Weights of a small image classifier.
Model: 3.25M parameters, arch mlp_mixer, norm rmsnorm, activation silu.
Training: adamw at rate 0.0024, 21200 steps, batches of 256, held-out accuracy 80%.
Data: trained on Sentinel-2 satellite tiles (TerraMesh), 145000 training examples.
Rows from block 3 of a small image classifier, named by matrix and row number. Rows with one number belong to one neuron. Each number is 128 + 32 x the weight over its row's rms, rounded and kept within 0 to 255. All counts start at 0. Numbers have three digits each.
After each neuron's rows are labels from the 100 images, of 14848, where the neuron reaches its highest value: "peak on" is the class under the peak. Only what is clearly more common there than usual is listed. The data: Sentinel-2 satellite tiles (TerraMesh). In brackets: how many of the 100.
# fc1: MLP up (model.blocks.3.mlp.fc1.weight, 768x192), inputs 0-47
# fc2: MLP down (model.blocks.3.mlp.fc2.weight, 192x768, transposed), outputs 0-47

fc1.116:151081144092135169074161167095105161185200188136128085196166086204090103177128153111136184175158181128168128180126133128169109128128128170100177
fc2.116:148096108144128155127128132133155179152106136128128162128128131086199128114186125216110167122093038135126097070077128200097125152128139101177085
peak on: rangeland (58)

fc1.431:128099122070128128128207128128124133119128125180156140067179122096128152128128128126128128128128128079157128208204128128128128128114128169100128
fc2.431:006128137128091182169128081128082128106113132186128130098088078138140128128128086214128072080136077028120098062082128123128099154128128163108123
peak on: bare ground (28)

fc1.487:128152128128128078077129128128156158128145128128105093014128128162102104129133141142203162128098128196128085098108087095202128128143128208128104
fc2.487:022164093136143128111074128139117128181100114128130133128128120060128126140128195128119149128138059128128128202164135180143214150120133091134192
peak on: bare ground (67)

fc1.73:167128141145142154070128113128054146140114182128072161165128162128115095164182175184104128175091192175110100128119128177068180128149134100206128
fc2.73:059128112167141128090128074169217098073165102138118076050108128128068176097138128134061171115155096099128186159128088150128128071110122128128130
peak on: trees (72)

fc1.125:127188128137151175130170193150128175128174195131128128138160181128128128128128132128170136105145143206128174128137165153125128144127244128128104
fc2.125:096088128104106146136128089060116141128077124127104089040097166129139143122116095128093076156135067100138165115128183150124093142171128062128103
peak on: snow or ice (80)

fc1.415:166128173158128128128128128090099125128128202146115128128172069179128189159199133110126120161206135194090138128128099159149080138091096134162165
fc2.415:069120128109110161070139146135119128128184137147120110120177172128107128141089133128128058150116113112213105139106153115073107105098117083148179
peak on: bare ground (36)

fc1.398:128088144109128137099163150147151089128136180159164109135128087102106122120090099169153128121151099203128122128185128123175128128078138155091125
fc2.398:155128128096128159128179080091162179152091128138125174118138128128151142066128128144100139118128109128151128092085110128045135181121175078128158
peak on: trees (72)

fc1.250:111128128122113128128144128128069128171128128128128079123117111128110128140134146051180128114128128099178128112128168128216128157061085125128181
fc2.250:090078128151140128158105044167193128128143128128128167128078099044128128128128128201073166128130128153128096076098213128094113087090128128128128
peak on: bare ground (28)

fc1.385:143133163121216128165128105151113128145128112158128133088128128115149132128219128190120107128128128138098196114147124171144164128103176154161128
fc2.385:209128127128156152105103201148130185196065110128130100098155089128104104133138122128139190144103128128142155138063139143105128091112186111123093
peak on: water (39)

fc1.39:153128129128128157128128137128062074195193128128128186128128128128128101128152184128136128128118149128090183197128128128128128090144080085155078
fc2.39:149128128128170167128128128213164128086128128137128128152128128128128128168128128115129203128128151151128207128128174128128171158107128095128143
peak on: crops (65)

fc1.625:178131128065168103139142149129197167128128175113178102140144185162169103144155131120164121171128130119045079172128108143084195101146132128148119
fc2.625:079157119126092161128066128118159128153082128142102118157110095104128082122105109128175128097128097111128181075103148129128070152128160128104000
peak on: rangeland (49)

fc1.459:128150128136107095128134149175117124128180125176128128100082130179128068128119128128121084128128128128128072073099128128128128114125140067105101
fc2.459:050128128128128134106128062148210128179103128128128054128128085055087123111096179128128128128119119148141128201177143095128199128079145113128141
peak on: rangeland (43)

fc1.665:159128141128131178122125097118128128143108200121079162200128157128113099146128148163128128150114161128128114168129170165096170128128168079128128
fc2.665:102118085165136120128148102128172104092164000139109080079109128114077136109173137145050128147148128113128173167157050128158127128144128128098148
peak on: trees (74)

fc1.166:166128139128211143154194241200119162128070186134140134139119128161134097128128128192178128115115128122194128141155179128148171152179204128128159
fc2.166:117120128100128177072128130128061042023156128128102084117128128181128128166128128123138143128106128097158128090128182085106071128122136128136128
peak on: snow or ice (61)

fc1.572:145051140122128155092152128115128128128198128109128137195128137217094119128128174128132189206161191128128111171128128128183120128128120178102195
fc2.572:162090131128144149080128124136186168169133148125100109120128126105193128115189103184142168099096072155128109128128084203101120128112134094181084
peak on: rangeland (72)

fc1.578:113136128132128137091128061128045177145128128159128128128183089128128138128137128128201183114128161091150175128111128128128139128096084189121079
fc2.578:128128076158128167186117122128182150128220128137086128086128079100175128122128154128068128094170108128128069151176214218128092100091128104102165
peak on: bare ground (25)

fc1.563:128163165035168199161128128128128137128128128137128145128153183109128183120128134041150128128128181060095110133146128128128138128108100173093138
fc2.563:141128128128082120184128083128128137094128128154128065085169128128128128128123080205165128128207041128112161096090128116067128143128096201133122
peak on: snow or ice (47)

fc1.156:128093147128165147116128128129127102142169152120099181145167071168146152179199117164128108159128135074128128151128124166128113151129111169141102
fc2.156:174150069128145048145134162156097163172103172150086159128090128128114128119064111099128050155106133109161088143097158107096181128155128128128103
peak on: trees (43)

fc1.751:202110123083136085128131180127172169128128156128166098179128206164173111135128152128146128165128128135059080128128116138092192113149126128167128
fc2.751:102150128148128173131081128103166128146094149150128128128110086091115100128110111123158128077110090128134181076125143148116063128127155128111000
peak on: rangeland (49)

fc1.756:108111128086134128128100128095255133128156132133128128039167022128119128128154146128189186158128108128195128128128077169128128160128128151128062
fc2.756:128154140118109117128128128128128109128067099113046128131115128100179128098137160084087078135146053128128128232128157128128128150154184128141154
peak on: bare ground (63)

fc1.252:128128094128128128128128128055113164128222114128128128047128128128103128128134128128188128154128128168128111128095160128219110101128128141128128
fc2.252:000128124128099128128128134156128123128094128128128128128128096034123128146071128123102173096148141178172210174128098128128240171083120124169207
peak on: bare ground (47)

fc1.388:140089128128128109110178181116119128101128166141175128118128107130150128094114131169113128137128132128187112153138227128128141095116146128150089
fc2.388:093128128128130154169164184071151142128104168153190139087128128128117128143120128164148128116137101128128075056128128196128088128109169088035129
peak on: snow or ice (73)

fc1.53:176131173128152160096149165127040128160105163165067175202121175152128087154170175153121128144119189193188107132166178168115142128113166129128142
fc2.53:048133112173152123069104084150174087091183110138128099061126132119098149067126128122027128135149094112128128143128128122113098088143170099081128
peak on: trees (61)

fc1.595:138190144128139187111128162205128128126128128128128128156128117128128128128128135189190124128128128128209128139124151128128168164099170140128135
fc2.595:048145114161128153128112096076128120128121128115073128139062101172119125073128128128128133128058141055128125093128155128128054128129139120111083
peak on: snow or ice (50); water (31)

fc1.123:169108224139128128102155128099128128123130129144176101128182152152108155205149101128111154178186115128128113128116128128127128149093102143094115
fc2.123:160095126128133135128128087151044135128106147148085175128128175115138170128169117162128112139072068147129133064101167085049123101153111039128100
peak on: trees (79)

fc1.288:161178128128128105151198128067056198163116146110166103081171081141186115149153171148130195152151167178147128128128105147131174157125121196133128
fc2.288:175141109009150146105129140168125103121128130189122123128124125127090163121056103135128111143088128128046083128074137118141128119112131099176108
peak on: crops (73)

fc1.480:148177104180128127083128113151118128112128150128116173128146089128196171146188150136129128116128128173095194125096151169133141124142155096217120
fc2.480:114088124111128078128191114062145122055076100149126063106113040090099151125163089128133130129142128173153128127118169128128085123093167116128126
peak on: trees (49); water (33)

fc1.605:138086128220117145156126153097117128128124128128128134100183127177112128169128139148151203201135195120149075165128154128128111068128128161155128
fc2.605:128120086129128170042135183128179137144166144121116065128214132128133136128185147127106156128153129180128128128200074211102111128085146087156128
peak on: rangeland (46)

fc1.463:164128114110158160161128142128160103212137122146088078133083128128104129128185134175128128114106128118182069162072128124152133085103154118139171
fc2.463:103127128108128123063128126115128104120139138107128128128128124128128128141101125152078150103128065163142150120200128141083128128083157114146067
peak on: crops (55)

fc1.223:190125128105120128090128173121133142128191128091128128172158185200096079179149137093146162194169162182096115128101164146125134128071152097128128
fc2.223:188128112158146120184093128165181139050108106107082184178109128044189128182160165186128128122128122128128138117060145169100157103133088087167148
peak on: rangeland (79)

fc1.580:178128127128100175083128128129046175120093211128075181176128174104128128145128205162128110128112201173127128128135160166072160150128140105202128
fc2.580:081128103175134108088128080147175100065153085142123094070091128117082143075154128144032158131149109094128128166158092115152128128128132134099138
peak on: trees (45)

fc1.219:166144166128131148126128140128031128128128206128074128169128208118112090128146172118151137138107128128128105148146170170136186145128158092139093
fc2.219:046128128177128128097148128144179098096174000123105068075111106112090128122158129165044128149159128130137177148155084163183102098151128159096161
peak on: trees (71)

fc1.148:118113128081128128128208128128128117190151128198128101124128068128128106148163092131130132146169103128134103172199169128163145127098128191108128
fc2.148:128153128104112162181128075141118182119098128128121226128128128128190128049125128159088128128126128122112128118126100113054128164128161120156128
peak on: trees (60)

fc1.173:189161116128132120158127138114128185177160153120195111103143111173174110128171128147128182158165133131150091128120098128098114148131128206128145
fc2.173:128128128066128161107128118128111058121117128186126128128167101128117168132068104119128117124079120098022128131098133122107128128128128074139128
peak on: crops (65)

fc1.612:166098194128140104082147117102127123139147165132180128128156128161104128205128128128145128139189128128157128148114128128161128115080128136128094
fc2.612:148128116142128128168108072128084145131091128128128173129128175104112167128149107155117128130102063155118098089077184092051128125138094043128159
peak on: trees (65)

fc1.579:180128128124110187087116096128070146148114186141078165188128161128104086170128185163128128157108185190128099128132142128086174128119149092177128
fc2.579:073124105182128111099128076144203097079157082135115078051125133114084164076152128146045159125152108093137170153141075135116128128128160127113139
peak on: trees (73)

fc1.86:147064115108138128116174128128063172084156128100128128175128128151118102095108207128159166168128194103128125179128221107128152128096117179119093
fc2.86:193116112151128142107156171153202155131138172128111108141128093128180128106177151196124185127126105175211090072125120205118099128083144109156108
peak on: rangeland (84)

fc1.643:183128177131117153144078093135082166137072134122097196165128128142096104130107213174128168128119171174128171149158168178090128169177117128156099
fc2.643:136126128136137116096081074134128096129132140126108147081096154129127088087145128034066134134169084135128128137128128075108133128177141128081138
peak on: built area (25)

fc1.233:162217172175151128119106085108084144128140203147107144096187051150128170128155126127128136154199128184072166128108117158125079124093128151167128
fc2.233:028112128125128136101160173128128180128172138175128125111134170128104128128128099131180050123143128123235096125138145089081094106082128083128171
peak on: bare ground (39)

fc1.464:128128128128089128128128128165128072142128128128128128072194128128126118145163128128128128173125070130040128155150158066128128128129128119128143
fc2.464:050156128128129155128172159128096128128128129113128043119128127115128128169086130128108128128058203162128116103128128149154101128145128128143083
peak on: water (87)

fc1.754:151160155128128207128128128140128161172124161141086178180128128128093093206193128170124128174121170155128103128142179152072165151136143116121144
fc2.754:105113101163142117107132096167176109105148066145117096053113146128063146083161139143036128147160113112128128169145073128128129112128164099105128
peak on: trees (67)

fc1.33:137113123049128105088134093128128130248126168163150071103128089164145144128103103187175135145128109125128180147128128081148128091106098203092115
fc2.33:132127130128071128209128039076146165165144128128128165128074128150128128079149128107082097128163096126144091092143148154128148226161128063123128
peak on: trees (49)

fc1.236:128043128128128199128054128128160116128191115128128150156112128128128128128128136066125132128128128128128128128132128128128128128000118085194128
fc2.236:209119136128128120177162110128157128128128128128128128128158128128128118124128067128128087128128115115088153134128193128112065094128128145128105
peak on: rangeland (43); bare ground (38)

fc1.506:128183128084145176134190198131123128128128128146123073116128128128128128115128144103128128094119153097188108128155128128172128174128128160093192
fc2.506:003128084139128128096108110112085078103128128094128148121075128126124126075128124121128117138128128070128123094135170064126104111101128191158128
peak on: snow or ice (55)

fc1.200:140096128129128128114166156128128143104190152105128175195129156227110098156114171126164180213158207149072109172138196123128128128118142149128102
fc2.200:187112130106128128128134161128197147112133128136120134128081111094202181128181128219163209078144085128128128128093128189109114120107128095136105
peak on: rangeland (78)

fc1.484:128128128144128128128098158030194128171128128128114145000171128128090078132128128128144128128128149128128136128128205128190123128191148138128190
fc2.484:128128160128128174128105195183156128143128128128142137145128128128112126169128216082065128112150062183107128128128128138128190128128053128170128
peak on: bare ground (68)

fc1.727:159124171128127128206133128143162104128128200188172128128128128128195128130128106128128076134128102128106120091159128123167182110157128168162128
fc2.727:183133128132128135157128182111118134167106128128163082093128201146121117148128128151128188128050202103129151173102167128128162153170169122110085
peak on: rangeland (43)

fc1.346:160062128128137128128171099091157101125128106115105139147071051137162192134128114174159128167142128118195153128162121128173128146135100131120159
fc2.346:181128097128101086180105075132128171157142121092128104053128174079138086132077127128128041127142079039129128128147062152128128163128167129162128
peak on: crops (37)

fc1.317:144128140128135124195135112144155159168128108209145117128117151128106128128128191163135128128141128140128198096188155130128176138152139128184108
fc2.317:169120128147127128126128205096026159159076171133128128172086098155151126088110125099122094080117128068136128128126110104128157107142161114143074
peak on: rangeland (43)

fc1.748:186135113128105092128141108076166185154124171103176086083128087153192128135178129128106128128176128098112128128107094149106105123105097173128140
fc2.748:177152100102151151088160143144128082118156074154113103143152109128114137130112128130102105121104155115063128129128092128174131139132128135128128
peak on: crops (43)

fc1.534:180164130128151113141128069085130204187110127073140124128142094133187114164177128197128181154128135199128144133139128158117192139128128143142131
fc2.534:176128122016149128128128104128128128107128128188140125121140125128073128117047099128128108128075134128127128161045149103128128128127152128128128
peak on: crops (69)

fc1.690:139157140128125128128176144154121145128128161128128128103128128141152108128114136128181172222128219118128103197120183128128128102120128194119128
fc2.690:148128069146129170087157151161128135113109168109063092128128128128128141067180185128100152146166128128128076081167091184101158167069128119123134
peak on: rangeland (44)

fc1.547:146199139150155128128128128182074131119136123136099116086142128128088132128148128133180172071114096128189148226043148114159117131151144134128128
fc2.547:000128128128128087128121158099145126088128125179033162092157126128128128128092128106094138128128128147159146130175096151117083128070128182128115
peak on: bare ground (25)

fc1.448:097105174128148185128131075128083128128163130128149127128128128128128166128082158130128158090120124102128122071128141152128128128005067144128244
fc2.448:166027161185093128148128128128128121205128128177128128179177062095235128084128039185128128128182128128128128128148156101128146143142128128128126
peak on: water (51)

fc1.657:128128155119128128128162128123081128153193128128156128116124133089135202091149080128088128128141146124148050128129128192089137140101225089070102
fc2.657:074128128100128214128128046128131176147130128128128117121128106128128128128128128173128128183128142016128160082128128128083128128141128128202121
peak on: snow or ice (60)

fc1.259:128241128128128093130128128128176140200156128128128128055128102163128128154140128128099128128106128151128128144061128128173128095134141128128164
fc2.259:006128128136128108188081071137152131128050085143105176066128128128138118128128128095122148128150077176153131195188128120147126128128128103237128
peak on: bare ground (44)

fc1.251:121078128122138128115167108055128128162128141128128109128128116128127128128128115128128128128128079128172241128128182128250128128094100183128058
fc2.251:128128104128093230203130055128180128128128128128128128136119128128128128128128144164067105128128083167132128036111179201109153124125128128128128
peak on: bare ground (34)

fc1.455:149128199128128105128128128107128142110114138126185128128128156134128136168162121128128128128167128196128128132133146176188152128086124120095128
fc2.455:158128142128128140136155128106112128118081116128120124079158180144151160128140124156128128112089034128092166085099148122072103138158129047148128
peak on: trees (51)

fc1.139:141169133128128192105171176128128151150124168140097128170154201159096100146147161127169128126128168214154128176153197128109128161128171114128132
fc2.139:088128087180120152126128050119128128156142121125052097099073128135117128062140128136047128154128128123126166138124128128114100108161191096128077
peak on: trees (48)

fc1.696:146110128128106133160150129168141128105125138142137118078166123141121133128129150189149168198116214129161069176128163102089102078128121128162142
fc2.696:128110093128113134081128145113170147126150143128117053128200120128101129128170149125117148128174130169117128128198069151128110140078128103128165
peak on: built area (26)

fc1.41:208091132128180128097128129110170113110128155170163097154128217175128211108128170110173118181128158128094109128117106125072131103109131111172111
fc2.41:128160135128128106166037128153044142185095168143085173131049128112095019096100118054164138077128088138131128105155128105155128128158146113054129
peak on: built area (40)

fc1.241:143094175107119128097185128128111128146128151139160113128128126125128128178173100128100120147181115128134124106168155128153113128071119130098157
fc2.241:195084117091128128159142083159138122143091099120115167117152149128156167088162128154096128130073104140124128128091146153047101128121105036154103
peak on: trees (56)

fc1.104:128048128128146147083128128128155111123146106128163098098126128125136127128175160128128128128139169128168142128128112111213200128008128161166123
fc2.104:031188145083128128130128128116190097126128128104105128075128128128128128193128128155128128128039065128060128128128157179128128128135128112128128
peak on: bare ground (38); water (35)

fc1.523:136128128128158128094169038124110132128173133128128128128115128128128092128128128128110128128128128128223128128128128128116166083128171093107089
fc2.523:052195117152125128128133106172128153128128128156213138142039141128121144128134128091140128114128128125181193135128106240134243152128128041142152
peak on: snow or ice (46)

fc1.83:118128141129122131171156120116162112163159128208128075096128092128153123099168137128142118112108148128168128190168081174128128104125128132128195
fc2.83:072128137076097062160128076067128124128069128175217154043128118098128087128111145054128117065123132128074181128128092128168146187128093197128130
peak on: built area (32)

fc1.495:128128128175128128131128093241049128084128128128095144104128128170128070128126157128128139128128099128128128075160127125128086128166120085116128
fc2.495:057128128128128128128083128128128158170128128128156096128062145128088128128144197075068128108109215128128128128203064068128097114117128133128137
peak on: bare ground (28)

fc1.114:156097128128128135166143198111128128103128114128128199125128086195128153128145128118136162208128197128142089162120145128121133128102128134128127
fc2.114:128128113122143094083113180087128128151113172128128128090178147132173111082131128128128128025151064112104128134151047167178137128105138096152071
peak on: rangeland (43)

fc1.117:148121208124128091140160163146082111128096181133153128084105174121128139133173110128103070148125122141070113107142128160165159137098099167141107
fc2.117:220128128115166176095143138152124160175130100117153078113199161153128128128158163128086147124040180128176153165065137128120085128156145128135105
peak on: rangeland (55); bare ground (25)

fc1.420:141182128135128128095136163120000108103128102128128128121206128113128128100176135168128128128128162124167109128128128139128034128128099128079147
fc2.420:000095128164118097133153128128128111100158168124128128128128156089056135173128128140148128103145128128128132128176167128128128128128128147131171
peak on: rangeland (49); snow or ice (32)

fc1.525:134074128128128128102148155128081153055128156084128170197128146197122121128102194128148185181158181144099112164108218111180150128122135151128128
fc2.525:182107128135158116131166173128211147140128153137128098123128100095186181128179125128143187128149097128128128128128103208128106094095142119138094
peak on: rangeland (78)

fc1.280:175087172127153122152158128128128161132111184128074128181126128128126104134128158186126128156084143195109109128137128183100187128118128092153130
fc2.280:055123123182119109088128086124227114055144081130129084076152128118064180114145128128122131123151110078145168127128064160128101093119128113136138
peak on: trees (55); water (28)

fc1.669:128139128133087112128128128162208128142128128207153072084128113106128128128148128128128128119145128163128128128036173121128099128128128104157034
fc2.669:090128128148119128194103128112128128161128088128109134142128184128126128128128128128128128128128099227105128128128149153183128167128128128146128
peak on: water (36)

fc1.502:128144168215125141124128128128145141128246101148098128055128075128127115128130138163128146128128128128235128106128072144158128109128181162111128
fc2.502:000128128128216084128078128128126128193157128128073227047128095128119128128128128128098117128128128128149204128128089128128128171074128128174128
peak on: bare ground (33)

fc1.518:128101177099128128120201128139159104203107128198128114091119090128139128131174102145123115137153128178136127144224136144190162128082128146128168
fc2.518:118103142079130133128128058095146178147097115151134157062128142143220128083139152121055113116133128139122191081110072119128142179116174128128128
peak on: trees (57)

fc1.604:206120128128176170197125193128128114144192182128164134161172163181128161174148161107157125173164169128128162143152109128141118118155166156142181
fc2.604:200153128163122119102128060134079166091142175123097128093146161141200148130063153128128184142157128128082122124095189098124137175156128191197122
peak on: snow or ice (41)

fc1.349:188128128128114173166140128126102182162128158089120204110128128198128106161162144156139163175128128125094128124160181173128088184138109176128139
fc2.349:168135128134181093178043084162019128128089139144090183116128128131128087110142126022089128126175128142140104165071128065139156128128113073068141
peak on: trees (61)

fc1.147:169178108104128160128127118175149157206126146172181128113125128160126167168202176122141101156170128121156182079168137109071102128131128145128124
fc2.147:127072089171143128138130128148203136074144077105096077094119131092064138083152122195085190110103128072059179135147089171128134128128101128127115
peak on: trees (53)

fc1.588:139247128081121077215109137128128128128089161118128089190116141178128128128128128128155186088128128128128128128075198128178128071145150101128128
fc2.588:104082128128117098081128128131128128128128128102212152128128128089089109128128128130094108128179193128128092126149108130128128097176141128128128
peak on: snow or ice (39)

fc1.28:126076135128105128094172094157166103128128128137128127128127081124117145167255115151149126128153128127109128125170151173165131101069128113113128
fc2.28:101128082052128129188161134128128155134051117133127184160137128105167133103084062128101128120067091158145164078084128114033128171137156128149128
peak on: trees (43)

fc1.323:185130139128128096152128128128185128150128145190177092118171128153180186145190169100150099168150167128128115190121087179105146110094128128149128
fc2.323:116128119128138138128090072146078121132128138128050174091086149105081003076128136083050158128172128134113128184157136108122145145152143128040152
peak on: built area (29)

fc1.24:128128128143128018162128175137069128108183128128128128128128136139126124128128122128158128128128128128108104177038166128128158128138238046128142
fc2.24:072052128083128195128128128112125128118113132128128098151128120128128128174111128128087101141128128128089128092111128094109092128128153142065076
peak on: snow or ice (44)

fc1.316:140128197126154107131177128146068122128166172133137138133195128138128160187173104131085105211140128128128128106128128165114128178118128182117129
fc2.316:188128128108146127131085128192062128170115128128128155136145157146128147137153128142128155177081128127148137147070158141101141118128095065128063
peak on: rangeland (43); crops (37)

fc1.418:179156128128128202128128128132080128183116165161081163172137128128092096159128168180103079128128191158112087111142139137044172143158130112185143
fc2.418:081122119169128095090113085142184091102128118148110117062097128128086141053144128125047162124153089105128164151147088123114114128128171110118128
peak on: trees (50)

fc1.128:140128172128128128119171189128112146128168155090173043149128169138100087162138122129144106128181112183145128115126144171178117128069128140128128
fc2.128:182128151128132128128090049134153128103128092068128142128125163119128151137132128157081128134128128128165141094082156201118128128128135045128128
peak on: trees (49)

fc1.676:119153131093150182112156116092092183168128152128128050128128141128121152114128135116177128128142121114128174171128118128128128145088131153128137
fc2.676:128085104149128138128106085128128155128128128128026108070081148059128130111110128167097133128069054128113117128042165170105097128167102168168128
peak on: bare ground (25)

fc1.479:128128128128163201108107161157085128137191166140128128128233143169108150128128128151200153149128155119153080182128097128128111128142158186174120
fc2.479:083067083132085112128125128091128126128222108128107068041163128128157128109158141141105128133128128150057128142178157190116060128129094108161117
peak on: rangeland (45)

fc1.149:154152128136210180141125111128122128138173125107127127108201120119157176122221115198112108116125120128152165151102112163092128128137190120211128
fc2.149:163092164128154128069131155124186165102084098128132084128091063128118130128141115128177167128126128157114128148071147126196128083102110149119155
peak on: water (44)

fc1.656:193197162128187163145128119154082181181189128094128098154128120154159199128126163128153167156072220086080131128128128128118146156128132128171120
fc2.656:104111128129126075128162110137131022063119083175151106141159128118086138137128100128135111089142131128165070115140128141128080063080130149045128
peak on: snow or ice (78)

fc1.486:128246120092115090127180099177128151173156128122128128056128089148128128179137128128169137095097128128169109141067096128146164113128184111128181
fc2.486:000074128128128144128091094128128118171128099121128173084128169137064174080128165070081128090128128128152164185229135128125178128090128128184128
peak on: bare ground (61)

fc1.131:179144105128128096135157116087161183155136186103183085069128077128194128130165111128128149128177128089128119128128085148104096120107128179125143
fc2.131:192149128095152153105128154159118085128151085161128123128128123128119131139106128128099100138108158122069112128120111128163135149139128136144128
peak on: crops (50)